config.yaml
vocab_size: 5132
arch: "tc_resnet"
kernel_size: 9
residual_init: "zero_last"
final_lr_fraction: 0.01
Rows from block 5 of a small CTC audio transcriber, named by matrix and row number. Rows with one number belong to one channel. Each number is 128 + 32 x the weight over its row's rms, rounded and kept within 0 to 255. All counts start at 0.
After each channel's rows are labels from the 100 clips, of 14976, where the channel reaches its highest value: "strongest on" is what is common among them. Only what is clearly more common there than usual is listed. The data: short read English sentences (LibriTTS-R). In brackets: how many of the 100, against the usual share in percent.
# convs0: first width-9 conv (model.blocks.5.convs.0.weight, 144x144x9, each kernel summed), inputs 0-143
# convs1: second width-9 conv (model.blocks.5.convs.1.weight, 144x144x9, transposed, each kernel summed), outputs 0-143

convs0.65 [131 115 136  89  97 110 146 163 115  75 124 118 141  91  82  95 121 105 171  74 147 127  93  90 143  94 142 112 153  94 144 118 132  81 110 140  88 114 127  98 167 157 123  22 108 139 178 121  92 120 121 134 105 124 133 107 136 126 114 113  74 126  59 123 139 106  74 117 160 118 149 165  49  77 136 142  84 121 122  72  91 159 151  58 100 149 109 100 183  90  97 156 115  59 162  65 154  99  89 107 166 148  61 112 136 130 145 146 101 138  80 120 114  91 120 114  89 108 104  98  78 131 114 114  81 143 150 120 168  72  63 156 142  84 160 127 100 106 127 173 109 137 109 153]
convs1.65 [103  71 123 159 141 174 142 131 128 101  77 132 146 125 148 118 123 169 194 159 147 148 136 203 175 120 135  82 170  89  52  94 110  80 169 135 128  86 111 112 144 115 126 196 111 106 139 157 158 123 139  92 149 113 129 157 195 179 154 107 169  47 114 151 110 157 167 155  76 127 118 169  92  59  70  94 146 137 147 126 144 135 103 170 118  80  89  79 186 126 136 114 124  42 111  80 117 123 136 128 130 118 182 103 120 191 173 108 140  89 156 151 100 137 132 160  96 164 152 103 151 136 119 141 120 135 117 161  85  96 112 115 135 167 141 126 138 117 130 104 154 123 131 190]
strongest on: the word "of" (29 vs 9.7)

convs0.121 [144 109 127  89 156 112  97  91 174  95 173 121  97  42  88 104 109 121 101  63 138 165 136 139 115 150 163 152  43 160  92 120 145 101 133 152 142 144 152 111 116 163 175 111 119  74 154 149 126 120 115 146  96  90 124  50  98 107 131 123 113 132 102  75 175  99 172 135 146 106 112 138 118 132  54 141 150  72 130 161 128  65 200 145 126 121 170 131 134 135 103 141  67  97 152  88  86 138 123 127 192  80 167  93 133 165 127 115 137  89 124 109 173 108 125  86 157 145 132 123  76 148  62 156 112 151 138 170 112  74 126 119  89 147 150  79 172 145 146 157 119 130 110  68]
convs1.121 [162  89 105 164 103 144 148 105 129 122 197 178  99 175  88 101 118 153 117 165 162 162 143 151  66 117 146 131 137 141 190 126  92 146 111 157 178 127 190 118 147 171 138 103 131 146  85  68 129  98 124 124 123 146  87 163 105 134 155 158 144 135 192 170 133 130 181 141 101 128 148 169 125 115  55 119  74 133 105 135 137 170 183 152 135  66 148 120 144 166 161 159 183 175 135 181 128 147 150  74 153 114 135 133 143 131 107 141  88 139 174 142 192 146 105 143 187 157 171 156  81 149 136 141 156 137  97 156 132 118  75 221 165 104 177 136 161 105 152 164 142 132 150 145]
strongest on: the word "not" (41 vs 6.2)

convs0.1 [118  89  78 154 111  41 136  74 108 124  85 115 112 155 132 110 121  94  96  90 140 145  99  96  57 119  93 145  80  61 126  62 149  77 117 135 122 142 154  46  25  95 129 178  97 121  94  95 178 111 104 154 146 108 127 162 111  88 121  94 139 136  74  79 136 106  81 115  83 103 116 109  77  81 110 145 107  96 126 106 113 106 116 116  90 139 109 133  59 116  79 161 105 124  99 124 153 100 171 138  84 106 145 102  89  84  87 135 122 148 140  74 143 144 115 112  96 114 134 145 155 141 163 143  89 153  91 129 126 123 113 128 176 146  89 147 124 140 129 110 143  79 124  68]
convs1.1 [ 68 173 137 139 191 122 157 143 111 113  80 164 132 137 127  81 125 179 103 101 126 101 148 151  67  98 145 114 161 188  98 129 112 119 124 123 116 118 123 255 141  98 130 146 174 153 141 117 139 152 106 100 192 177  57 125  39 159 119 117 112 153  82 107 109 115 118  83 106 111 135 102 167 148 168 119 115 101 120 126 136 155 115 133 185 117 125 142 115  92 129 139  83  99 120 163  99 130 136 143 143  79 148 157 105  88  77 166 138 105 122 130 112 125 134 128 150  96 100 115 144 218 139 114 197 114 145 121 186 138 107  90 122 144  78 136 156  84  70 115 149 147 169 164]
strongest on: the word "you" (45 vs 14.8)

convs0.50 [144  87  75 152 138 178 135  88 158 150  91 122  88 106 115 147 138 130  93 152 117 108 102 144  89  74 159 108 130 145  88 101 141  95  96  90 107 172 148 152 174 145 116  69 112 159 158 164 139  35 122  74 103 141 140 152  45 111 117 150 212 186  93 169 114 154  94 172 109 128 122 164 141  74 125  95 175 131 146 173 100  77  92 130 127 125 173 106 109 120  67 145 117 127 162 153 135  94 139 175 124 107 158 163 105  77 134 113  89  99 117  83 116 111  86 142 124 127  72 109 134 122 123  81 119 106  85 102  75 154  98 120 131 136 145 147  86  91 123 176  56 102 122 142]
convs1.50 [110 155 105 137 116 106 139 143 127  94 175  92 129 107 153 156 133 168 126 162 190 169 102 145 123 141  96 120 147 187 106 146 130 127 115 106 137 168 127 113 137 148 109 143 118  66 144 152 145  63 158 118 162 137 190  78 103 135 126 129 121 175  90 168 116 107 119  86 151 113 179 148 158 189  61  91 212 143 106 103 173  93 121  75 118 152 111 126 148 102  97 129 126 183 154 184 104  70 115 164 129 172 106 188 119 182 180 154  96 119 152 206 137 143 201  87 122 126 134 167 115 139 154 128 113 123 123  91 113  85 144  54 100  97  75 122 151 123 145  74 139 110 123  99]
strongest on: the word "what" (26 vs 4.9); the word "was" (25 vs 9.6)

convs0.116 [123 134 126  79 152  92 115  88  99 148 110 134 126 137 141  97 160 109 108  73 164 142 106  69  93 113  85 117 143  48  98  85 105 177  96 147  92 120 134 122 149 144 140 133 136 141 101  83 146 118  76 126 157 146 107 122  97 132 102 102 146  88  91  72  85 112 114 109 120 151 155 202 100 107 147 119 131 156 191 136 113  85 122 166 154 112 156  94 116  87 125 124  69 108 110 153 106 114 171  78 140  84 125 118  74 132  74  87 126  64 129 165  28 138 146 133 168 105 160 105 115 118 143 109  90  54 155 106  64 143 122 123 126 126 113  98 132 156 186 119 163  38 136 153]
convs1.116 [118  59  90 160 118 153 170 141  68 143 146  96 165  99 119  99 143  80 149 109 158 110 152 138  63 105  90 110 125 124 104  81 126  97 142  93 147 181 115  85 138  98 173 124 151 131 141 172 176 161 192 131 136 124 136 122 166 110 124  68  95 132 105 110 108 109 177 119 145 128 127 115 202 165 129 159 185  69 103 123 123 128 107 156 106 123 171 115 148 137 141 182 119 177 107 103 175 141 153 145 199 138 147 135 104 145 139 130 186  61 103 128 139  98 181 126 128 124  69 145 157 144  96  99  77 126 109 151 105 156 123 129 119  77  73 157 101  98 227  86 148 128 163 166]
strongest on: the word "good" (32 vs 1.5); the word "a" (31 vs 12.5)

convs0.124 [112  99  93 176 109 179 121 134 109 120 120 104 122 128 115 125 159 132 143 112  66 137 120  84 139 119  79 120 195 113  94 141 120  89 115 117 163  48 119  80 121 157 138  74 101 126 133 164 115  93 132 130  77 105 155 169  69 100 106  92 132 133  75 136 125 129 131 144 127 148 107  45 154  96 189 115  97 106  73  93  93 102 132 153  57  82  98 134 156 148 167 181 135  93  95 106  99 113 103 111 161 137  97 142 156 119 109 106 140  80 135 120  87 116 154  88  91 174 121  94  85 115 106 181 105 120 154 118 138 160  82 114 165 127 134  86  75 134  70  77  55 114 111 200]
convs1.124 [213 116  89 103 139 117  81 170 110 169 171 217 142 143 126 117 148 130 143  63 190 106 124 142 158 165 154 135 117 164  80 118 158 105 122 146 124  89 130 108 199 110 120 203 142 123 116 154 119  88 139 124 141 119 149 101 178 125 121 129  97 156  93  99  59 172 118 120  63  69 126 176 198  88 172  81 151 134 141 171 126 108 163 108 124 151 132 120 168  82 150  77 119 119 108 120 106 115 134 123  83  92 182 183 138 133 141 111 177  99 151 162 118 119 174 115 129 133 126 143 113 114 132 148 106 128 174 148 160  63 142 131 163 124 161 152 153 143 101 167 151 129  90  62]
strongest on: the word "the" (51 vs 24.7)

convs0.115 [161 140 128  50 149 101 192 104  96 141 137 119 124 122 101  63 157 117 159 105  72 140 130 121 137 110  92 139 146 117 170  96 160  78 156 141  80 114 158  73  72  52  47  57 145 141 163  41 118 135 114 148 129  77 104 150 159 118 136  77 121 134  90  74 130  66 147 107 121 110 132 136 132  83  85 168 144 107 113 125 107  96  97 100 118 118 140 149 107  95  50 111  89  69 144 145 145 166  98 126  89  99 111  79  98  84 146 124 144 118  73 103 187 109  93 121 140 127 136  97 113 165  97 127  79 118 134 101 181 123 154 114 114 130 155 118 107 115 127 130 163 161 148 126]
convs1.115 [108 127 123 156 140 125 110 139 133 136 125 141 146 110  67 179 143  54 167 157 117  40 116  61 160 145 147 109  95 126 115  98 129  90  71 159 152 117 181 211 210 101 108 112 129  57 103 134 137 189 134 118 149 123 173 129 151 100 108 141 124 119 110 138 141 120  96 133 139 180 108 130 159 191  58  52 110 189 132 172 121 156 133 119 121 115 128 157 132 138 106 149 139 160 114  81 119  92  97 125 159  79 135 184  76 100 108  92 165 125 200 116 109 131 111 119 129  83 123 102 110 130 125 124 141 104 158 149 131 151 130 178 110  90 130 128 122 179 105  81 137  73 163 162]
strongest on: the word "be" (29 vs 4.5)

convs0.64 [ 98 162  72 173 111   0  64 156 151  72 134  87  73  89 147  94 105  96  77 145 135 186 104 156 148  92 136 108 167  92 123 130  85 127 171 122 172 112 131  79  56 142 141 128 134 156 136 144 152  79 128  93 122 170 120 130 153 108 103 120 127 121  82 166  85 116 152  62 119 122 176  96 105 100 141 154 136 160 133 123 149 155  93 108  99 127 122 154 121  69 136 129 128 129 174 122 172 108  93 157 138 151 128 137 120 131 114  63 123 110 119 126  84 132 126 124 118 115 112 133 107 131 106  81 108 179  15 131  83  94 130 134 111 166 148 118 171 118 122 155  96 129 112 157]
convs1.64 [149  66  87 116  77 109 177  82 178 149  56 126 113 143 128 163  98 148 132 180 148 153 123 150 118 172 113 110 127 124 148 106 117 162 174 150 159 154 166 109  64 107 122 154 155 121  96  88 128 142 146 163 130 135 143 145 179 177 178  98 189  74 100 118 141 177 146  98 135 125 116 111 137 128 168 114 143 148 195 114 105 137 119 156 157  97 110 137 117  45 150 144 131  77 108 142 159 146 115 112 104 154  76  21 175  72 188 173 103 110 124 140  54 130 105  99 110 156 145 166 138 114 182 140 121 154 129 101 130 126 160  98 149 116 102 137  99 148 146  70 126 112  81 114]
strongest on: the word "his" (46 vs 3.9)

convs0.85 [136 136 128  94 129 127 136  79 137 105 115 134 162 121 122 154 103 126 161  95  80  97 135 136 162 126 195  91 138 154 125  80 132 100 156  92  96  91 113  88 107  79 157 127 156 107 117 141  83 110 129 137  96 143   9 110 125  66 179 135 131 136 151  92 183  95 124 163 108 145 155 133 109 153 141 117  90 137 111 160  50 115 126 125 115 135 130 124 139 126 114  92  81  80 152 130  61 126  61 141 174 115 101 103  83 113 136  96 125 115 133  49 113 106 134 131 180 133 159 101  60  82 125 141 101 145 135 163 159 118 123  95 125  86 129 159  54 118 165 217  73 169 133 112]
convs1.85 [106  87 149 141 107 120 178 131 156 202 158 115 167  68 124 165  96 140 184 143 160  65  89 191 151  89 108 171  97 120 119 149 118 141  81 151 116 124 158 150 135 118 131 122 153  86 152 152  97 146 140  85 123 111 114 126 188 162 125 100 171  83 127 115 134 184 124 107 121 142 162  64 120 180  61 119 208 123 150 106 149 149  89 138 171  97 121 110 128  80 118 152 143 104 117  96 102  93  88  83 165 104 142 102  81 106  84  96 161 151  99 224 140 147 146 100 129 124  87  67 135 132 106  73 109 146 133 125  91  74 100 101 125 107 120 158 103 191 163 122  94 125 125 128]
strongest on: the word "of" (25 vs 9.7)

convs0.141 [139  82 112 104 101 102  99  99 130 108  93 129 102 126  89 152 132 143 100  80  80  89 180 106  95 125  94 125  94  81 197 121 126  81 113  58 127  83  83  86  65  81 134 171 144 110 106  66 164  90 102 102  80  69 134 132 149 151 200  88 106  98 109  98  83 144 115 135 146 144 135 114 123 159 125 139 127 115 133 167 118 110 106  25 154 142  99  92  98 120 208  88 134  99 145  78 135 129 127  99 162 136 123 147 112 132 100  64  83 105 118 154 111  67 154 145 130 107 116  91 140 105 147 151  71 138 106 119 103 120 135  99  93  91 122 146 136 141 120  80 155 171 131 185]
convs1.141 [135 138 162 120 112 129 109 109 193 131 152 118  75 126 132 169 143 111 135 127 186 165 109 119 181  81 163 121 114 176 176 175 139 192 174 116  83 111 128  87  54 110 134 138 126 165 102  93 135 141  57  83 122 114 186 149 125 127 146 173 127 120 142 105 144 175  96 115 143  92  78 127 173 155 129 142  75 154  82 107 159 131 164  92 165 202 128  52 102 104 193 137 121  99 134 142 172 101 107  46 119 170  93 133 136 122  92 170 130 128 166 123  99  84 146 102  84 125 124 121 116 103 171 153 108 157  97 139 112 125 161  86 108 135 104 154 166 141 120 139 122  66  76 102]
strongest on: the word "but" (31 vs 4.5)

convs0.126 [119 166 101 160  99 131 160 140  91  93  84 124  61  78 135 161  78 119  73  69 160 212  98 116  88 162 111 154 143 104  94 132  94 151 130 127 151 147 120 134 156  59 130 130 116 108 113 118 157 154 133  76 161  94 115  95 116 103  99 103 128 122  98  97  92 120 138 116 144 135  46 130 129 132 118 168  53 150 137  92 114  91  63 121 146  64 133 140 132 126 132 136 176 110 138  96 136  78 145 103 179 112 134 178 146 134 111  88  80 140  74  61  94 173  75 179 108 190 151  89  93  97 150 114  72 132 115 102  81 106 145 117 146 194 117 138 134 117 151 145 122 134 148 119]
convs1.126 [120  87 167 114 116 144 125 138  87 121 115  85 133 129 149 112 147 146 139 116  72 151 122 190 152  74 184 111 157 120 145 134 100  95 126 103 101  89 136 148  77 166 140 169 162  89 131 121 153 117 120  45  67  68 177 140  95 133 128 109 109 154  73 140  62  76  95 176 154 129  82 122 125 169  94  81 134 147 105 107 144 156  85 126 133 115 132 111 101 162  72  89 123 157 178 119 165 129 161 109 120 153 132  50 100 117 137 166 145  51 158 148 157  95  92 162  82 156 152  60 114 123  86 114 134 133  89  92 158 156  89 157 111 102  95  77 139 154 118 160 150  99 181 104]
strongest on: the word "it" (52 vs 12.1); the word "is" (31 vs 8.1); the word "was" (29 vs 9.6)

convs0.43 [139 151 136  52 136 112 122 128 145  79 141 106  91 130  96 154 162 116 184  81 133 118 117 165 125 139 106 153 146  71  70 124 160 126 136 127 108 100 150 106 130  91  82 124 144 142 123  84 158 149 140 141 118 129 165  55 144 125 125 142  64  97 120 130 152 151 138  89 153 123 131 157  46  93 170 136 116  84 175 140 134 126 120 100 158 157 135  45 134 145 146 124 121 115 124  84 127  93  88 155 135  32 133 149  72 185 172 143 111 129  87 139 110 100 125 109 157 155 101 100  90  55 123  96 152 120 142 143  69  45 118 179 158 111 133 134 165 102 140 116 181 134 104  48]
convs1.43 [149 111 142 132 159 122 172  65 162  83 104 114 193 121 110  90  97 156 181  67 166  95 142 193 163 123 177  81 161 139 116 141 117 148 171 152 148 141 130 113  85  75 129 177  78 140 137 134 129 146 139 154 168 165 108 126 105  98 131  90 151  65 111 125 177 148 155 118 137 138  98  87  57  67  68  92 123 129  65 100 149  85  78 131 149 142 113 122 144  85 151 104 172 113 150 139  76 133 145 108 133  94 198 107  82 149 162 161 153  53 119 117 142 127 139 153 149 100 204 129 189 143 168 132 117 150 159 116 156 112 109 120 136 151 143 142 160 118 168 113 155 150 161 152]
strongest on: the word "was" (26 vs 9.6)

convs0.113 [117 170 131  93 136 156 146 111 122 157  92 130 110 125 181 133 161 143  84 124 140 165 126  87  79 132 137 147 113  86 103  72 115 137 168  70 106 120 139 181 172 143 119 141 161 185 137 139 133 126 134 145 169 108 113 136 110 148 153 164 140  89 150 127 153 119 123 149 120 100 115 149 139 174 124  93 113  75 173 141 109  69  72 139 121 166 148 167 103 159 202  90 111 120 163 122 133 137  97 121 167  94 155 130  52 137 122 124  92 113 177  65 157  25  69  92 171 152 116 160 107  74 134 115  83 125 114 153 136 145 140 152 184 145 125  73 141  24 115 106 140 112 123  74]
convs1.113 [105 164  60 155 149  97 105 143 150 162 130  86 131 131 100 104 169 122  98 148 196 100 159 118  89 118 114 132 117 206 130 139 166 162 135 180 109 168 138 126 140 137 171 143 111 115 111 143 118 204 155 169 157 171 129 122 138 119 106 106 208 161 137 176 161  49 104 132  95 186 164  84 140 126 139 177 126 143 149  82 141 172 143 148 129 193 143 149  90 101  95 149 155 155  77 181 125 105 130 106 179 147 128 102 134 111 170 128 119 177 122 160 143  94  62 199 125  66 151 144 174 122 163  90 142  97 152 135 152 160 133 156 114 130 141 124  98  66 132 132 179 139 142 104]
strongest on: the word "we" (27 vs 3.4); the word "what" (26 vs 4.9)

convs0.55 [132 118 110 137  86 122 115 122  86 153 126 116  41 129 147 172  70  87 183 121 189 189  93  93 121 164 111 110 150 122 114 156 110 120 129 126 124 121  98 138 136 121  95 106  71  91 121 122 114 147 125 116 124 128 149  55 130 118 138 169 131 110 161 140 120 117  94 160 110 188  88 123 149 135  57  70  61 172  70  81 109  85 104  74 156  77  94 151 114 112 126 162 165 106 176 149  97 106  53  91 163 117  91 124 143 170 127 102 156  93  69 113 111 128 102 155  63 169 110 134 156 143 142 106 117 100  72 138  54 106 162 177 119 144 155 139 111 124 144 150 159 124 152 100]
convs1.55 [157  98 139 132 113 138 122 152 138 140  77 182 161 117 107 110 149 151 132 107 112  74 112 127 132 129 175 120 176  46 186 117 146  66 112 117  63 119 172 140 128 168 120 137 113 124 151 188 142 136 122  82 126  59 126 138  73  90 140 115 133 108 109 135 109 132 137 129 188 149  98 153 107 151  94  86 110 121 125 143 102 192 144 146 170 145 178  83 154 121 138  91  76 145 200 107 130  92 133 113 122  76 189 161  92 115 162 162 133 112 206 118 157 168 119 139  63 157 125 117  87  81 113 122 124 138 137 147  87  87  71  80 141 112 128 160 162 181 142 131 180  72 148 162]
strongest on: the word "was" (42 vs 9.6)

convs0.142 [110 126  55 124 143 123  95 134 147 141 103 131 122 131 146 136 113  80 117 131 115 134 150 133  83  98 120 134 115  63 155  80 148 114 157  96 152  87 137 146  94  68 108 130 147 109 195  98 152 107 153   6 108 131  83 116 123 152 160  31 137  93 123 121 132 101 136  96 180 162  72  97 148 128 156  69 130  68 127 167 163 155 131  91 152  86 122 145 156 171 136 136 136 126 136 163 151  17  59  91 160 140 194 119  69 130 143 122 110 120 140 120 145 126 153 125 123 141 121 115 126 129 144 105 180 169  78 121 135 156 154 141 102 115 134  76 122  87 109 151 138 127 153 159]
convs1.142 [110 131  77  75 150 108 118 151 142 137 118 185 140 124 155 130 137 100  37 183 122 137 190 130 141  82  89 164 179 140 143 127 131 152 133 136 173 119 114 112 151 204 175 120 129 133 169 112  72  37 115  64 103 151 114 112 143 189 149 159  92 109 151 131 131 157 150 143  97 139 128 128 105 190  94 139 133 175 126 138 101 109 120 120 139 154 107 114  85  92 125 123 182  87 137  87 120 109 145 129 160  92 137 136 171 153 154 149  91  84  75 116 113  82 133 177 122 100 244 179 126 120 129 146 161 145 111 123 130 109 150 114 151 142 143  82 166 124  69  84 133 124  87 149]
strongest on: the word "it" (35 vs 12.1); the word "was" (25 vs 9.6)

convs0.49 [114  98 105 113 104 110  95  64 118 121 138  71 127  95 134 122 104  77 125 136 154  61  68 107 140 144 123  98 120  83 126 123 100 160 151 155 119 111  76 114 120  49 157  85 106 135  65  92 157 158 108 140 174 138  82 112 131 137  90 108 123 140 122 123 129 112  79 101 104 180 110 148  61 115 106 150 112 128  94 135 164 130 122 153 101  69 114 161 106 134 154 119  42 117 153 112 134 110  73 121 191 121 102 145  50 117 121  42 158 150  85  49 114  82 121 141 155 159  92 109 137 139 108 117 135  97 169 104 121  82 124  83 123 149 172  72 191 129 132 138  95 123  99 103]
convs1.49 [ 77 139 135  87 131  82 107 128 160  69 120  73 147 111 140 128  85  87 143  82 156 153 105 150 137  99  52  96 101 183 182 151 168 154 181  94 115 149 122 184  82 112 124 121  92 107 102 119 148 119 105 121  81  35 149 132  66 148 129 145 135 149 131 194 154 116 103 130 139 137 151 134 141 122 108 124 106 119 123 144 188 128 127 120 175 190 115  94  88 123 161 150 160 148 172 134 146 110 121  78 132 148 130 179 161 122 141 173  68  70 118 125 104 146 200 123 139 147 217 130 127 129 103 137 154 165 116  96  79 167  96 115  89 121 148 103 148 149 102 166  68 129  91 117]
strongest on: the word "what" (30 vs 4.9); the word "it" (30 vs 12.1)

convs0.68 [102  57 159 110 122 126 107 101 111 104 165 100 109 172 142  46 156 145 133 112 100 103 118 127 105 159  91 100  86 151  92 109 103  97  89 111  43 126 117 123  74 118  52 153  79 151 154  65  72 114 133 142 147 118 152 108 120 144 114 135  96 114 115 118 135 118 174  79 117 112 132 129 137  78  41 124  75 169 143  64 135 139  95  64  89 134 149 147  95 142 134  88 140 165 197 100 108 153 133 115  31 111  83 113 139 146 121 178 109  97  89 148 121 151 169 145  89  62 119 125  93  90 113 138  95 135 141 125  79 111  97 125  79 145 123 124 137 130 114 125 139 115 121 112]
convs1.68 [122 112 149 150 121 148 101 161 153 136  97 148 148 157 107 122 102 110 125 144 141 109  69 164 102  40 186 111 162 143 106 153 126 112 128 107  99  60  89 144 150  71 176 107  96  88 139 146 189 143  72  96 173 158 146 149 128 194 107 106 179 183  62 148 125 151 122 114 145 168 134 119 109 167 182 102 136 156 148 132 188 108 124 130 164 118 119 130 129 125 173 195 177 193  53 133 143 137 101  93 136 137 151 136 104 160  85 141 118 159 142 205 112 113 161 142  90 127 110 131 162  95  61 134 118 100 111 130 155 165 109  92 145  71 148 126 143 144 177 126 108 153 125  69]
strongest on: the word "you" (42 vs 14.8)

convs0.48 [149  64 130 129 104  88 113 127  90 144 147 104 111 150 140 137 103  80 139 150 106  90 131 173 103 180 102 170 118  86 116 161 133 122  69 111 210 101 128 117 105 108 161  48  85  87 160 136 124 142 124  96 151  75 128 106 130  87  25 146  89 137 118 161 156 148 167 122  94 149 140  67 136 124 124 137 131  84  72  74 152 126 148 143 168 129 118 133 136  85 116 177 125 103 155 109 102 102  93 129 137 123 120 182 157 108  76 138 113 110 146  84  84 126  96  91 126  65 100 116 111 131  83  82 118 147 127 111  86 110 146 155  37 149 150  74  55 136 108 143 134  90 103 144]
convs1.48 [153  88 140 107 107 159 133 178 138 185 119 148 118 106 181  69 135 116  91  95 161 147  79 136 125 146 125 133 133  56 181 108 204  92  86 136 115 143 110 107  94 161 153 142 139 111 101 188 154  81  80 112 144 129 122 157 180 112 158 152  52  63 113 137 112 150 100  85 101 173 172 144  86 141 108 119 130 141 132  52  92 173 174  79 146 116 102 127 133 113 137  93 119 108 149  57 151 141 115 175 136 109 150  90 134 116 180 105 182 119  51  78 106 190  81 122  84 159 139 139 100 159  75 142 116 135 124  99 110 151 126 141 120 121 105 161 151 108 104 108 166 130 106 142]
strongest on: the word "the" (54 vs 24.7)

convs0.59 [122 142 140 112 135 104 114 123 136  89 113 141  78   5  67 112 106 103  87  87 152 160 105 147 147 148 102 110 150 176 116 124  99 101 123 102 119 107  59  52 161 156 165 112 114 142 152 173  92  99 124 104 137 153 136  83 119 110 119  77 106 122  85 113 174 165  84 157 180  91 152 124 102 109 134 119 162  23 170 107 145 117 104 131  93 161 111 105 111 163 187 140 119  70 161  57 122 135 121  97 145 160 137 144 157 163 121 107 122 114 100  86 131 160 112  90 147 149 125 157  94  99 110 122 167 125 166 155  89  84 184 122 179 149 149  98 119 157 158 133 108  90  97 142]
convs1.59 [198 137 100 138 130 144 130  44 130  95 123 128 144  83 165 130 166 106 164 157 116 122 141 144 119 169 192  80 188 111 128  47 114 113 144 189 183  97 144 101 121 105 157 143 121  89 114 128 121 173 137 123 135  98 158 151 205 160 153  95 103  82  95  86 145 167 143  46 106 139 126  78  96 123  51 133 118 120  96  93 169  98 120  78 108  81 137 112 126 119 116 103 142  98 149 127 169 156  98 134 175 105 190 152 143  76 199 119 116 132 113  74 117 114 102 160  94 102 145 110 146 132 168  93 105 164 135 144 121  53  97 112 106 121 116 128 167 132 143 111 121 108 134 171]
strongest on: the word "the" (57 vs 24.7)

convs0.135 [124 179 125  94  98 114  98 144 134 127 123 108 136  90 113 140 149 128 148  91 134 141  76 188 119 163 103  86  83 160 174 105 106 123 149 129 132  88 115 159 121  96  81 189  63 201 167 158 171 187 171 144 139 125 145 112  99  96 184  89  91  29 130 133 157  86  98  89  94 151 105 128 135 122 119  84  99 175 119 106 115 148 102  84  90  84  99 133 149 135 122 173 155 128 182  95 127 138 100 121 145  74 120 139 114 153 140  78 134 167  66 102 149  67 109 104 151 135 145 203 117 105  87 129 161 153 140 109 101 102 152 137  83 126 136 174 140  64 146 138 121 169  97  91]
convs1.135 [ 85 162  88  99 163  97 141 128 203 132 112 126 173 141 196 125 144 140 141 144 127 144 114  65 142 184  80 124 130 157 171 121 159 118 102 159  89 169 144 130 130 178 104 104 111 133 141 105 103  94 134  93 101  26 154 151  99 123  66 157 112 174 132 114 118 100 111 144 149 124  79 129 105 128 126 100  95 107 100 109 101 121 144 108 125 203 147 119 126 160 111  97  81 100 171 169 118 143 165 112 105 153 130 130  97 128 136  95  73  88 164 108 167  77 186  66 121 160 132 201 108 126  75 162 193 186  95 108 169 156 114  97  96 107 140  98 109 112 102 126  85 131 110  85]
strongest on: the word "not" (28 vs 6.2)

convs0.73 [143 195  93 172 104 145 103 132 154  96  76 129 168  50 108 161 150 132  96 136 141 138 136 138 113 168 128 150 122  97 127 102  70 172 151 117 153 184 102 128 162 133 150 149  85 138 107 158 153 150 101 109  93 187 163 121 119  88  86 135 142 134  73 167 126 105 126 114  58 161  81 160  87  99  98 144 110 110 150  68 136  95  57 177 186  93 147 107 150 102 118 127 120 100 105 131 134 103 135 119 154 124 149 154 134 165 124  76 108  91  89 126  66 132 147 151 116 113 160  94  72 120 118 130 161 146 132  84 136 109  83 132  49  67  96 121 168 160 109  80  51  90 150 100]
convs1.73 [170  79 135 133 110 147 145 138  80 147 144 129 131 118 142 100  98 148 110 156  93  90 160 122 122 117 139 110 179  44 161 172   7 143 129 161 130 146 125 160 139 169 159  93 120 179 180  84 161 126 138 146 123 141  87 143 115 115 101 163 156 108 127 130 125 118 153 200 141 208  46 113 161  96  89 117 145 139  77  75  75 133 120 130 109 108 152 117 118 202 154  97  89 129 143 167 162 108 186 146 121 107 106  79 110 113 111 137 217 154 134 122 101 129 147 156 129 183 127 105  87 103 135 146 134 126 100 113 176 162  81 139 153 142  82 152 126 115 145 151 132 135 164 112]
strongest on: the word "the" (65 vs 24.7)

convs0.110 [154 123 120 118 123 141 186  93 143  53 134 106 141 169 105 108 133 117  91 192  83  72 178  93 113 157 109 154 134 110 164 128  99 115  21 120 151 114 160 155 114 115 153  46  65 205 104 167 104 147 146 119 133 111 138 163 111  65 146 141 139  75  92 143 126 120 116 128 106 116 144  63 125 142 142 156 129 150 154 102  65  99 107  70 167 154  99 136  74  98 120 172 126 112 120 102  99 125 119  61 130 129 115  95  76 141 142  81 133 112 152  76 144 123 111 143 100 102 139 162 141  93  94 135 174 121 143  95 129  92  99 113 119  62 144 104  72 106 141  84 151 137  98 102]
convs1.110 [143  98 131  93 115  76 159 147 138 126 109 119 108 173 158 124 121 179 171 182  93  96 148 133  51 141 177  76 155 158 111 132 115  82 187 112 152 131 170 128 160 112 122 136  72 164  95  86 148 146 161  65 102  92 141 128 135 108 134 150 168  67 130 131  99 143 134  60 137  78 127 112 141  65 129 138 133 139 143 102 121 218 120 132 111 147 150 102 117  62 150 114  61 164 126 100  86  77 143 128 178 154 183 182 127 136 127 139 131 143 114 129 131  87 171 130 158 159 162 100 100  59  67 134 154 142 101 149 106  79 163 135 101 126 147 164 128  83  89 142 140  71 124 137]
strongest on: the word "was" (37 vs 9.6)

convs0.32 [159  97 101 123 124 161  94 174  99 134 120 154 102  70 117 125  89 111 145 107 136 117 115 120 118 100  84 139 118 147 111 149 140  91 150 118 125 105 122 101  67 106 115 146  41 139 182 125  99 118 135 101  99 157 111 164  90  54 154 149 107 137 106 141 125 145 105 137 145 110 121  64 101 129  96 118 132 149 137  58  84 120 151  49 133 163  90  83 154 142 181  87 148 127 111 127 126 107 144 166  51 128 148  87 112 136 176 120 117 127 114 120 160 121 160 105  98 183  45 148 198  93 149 134 129 126  97 118 133  77  78  26 183  88 131 138  87  82 135 114 180 139 115 124]
convs1.32 [208 117 119 101 109 141 130 164  94 104 151 179 115 115 118 131 152 164 150 170  71 165 106 122 110 104 138  94 188 109 164  71  43  65 223 119  71 116 109 119 151 131 133 107 111 167 173 126  92  73 102 120 161 124 145 130 140 118  97 129  87 149 143 114 174 192 108 141 105 145 125  97 140 136 154  94 112 146 130 116  71 128 140  98 179 185 138 146 148 131 113 135 132 179 179  85 117 147 177 113 105 100 146 106 107 175  79 165 134 137 116 145 136  83 196 153 137 168 149 123  71 105 149 146 138 185 102 139  89  71 135 119 127 182 142 111 193 145 132 160 139 135 122 133]
strongest on: the word "me" (31 vs 4.8)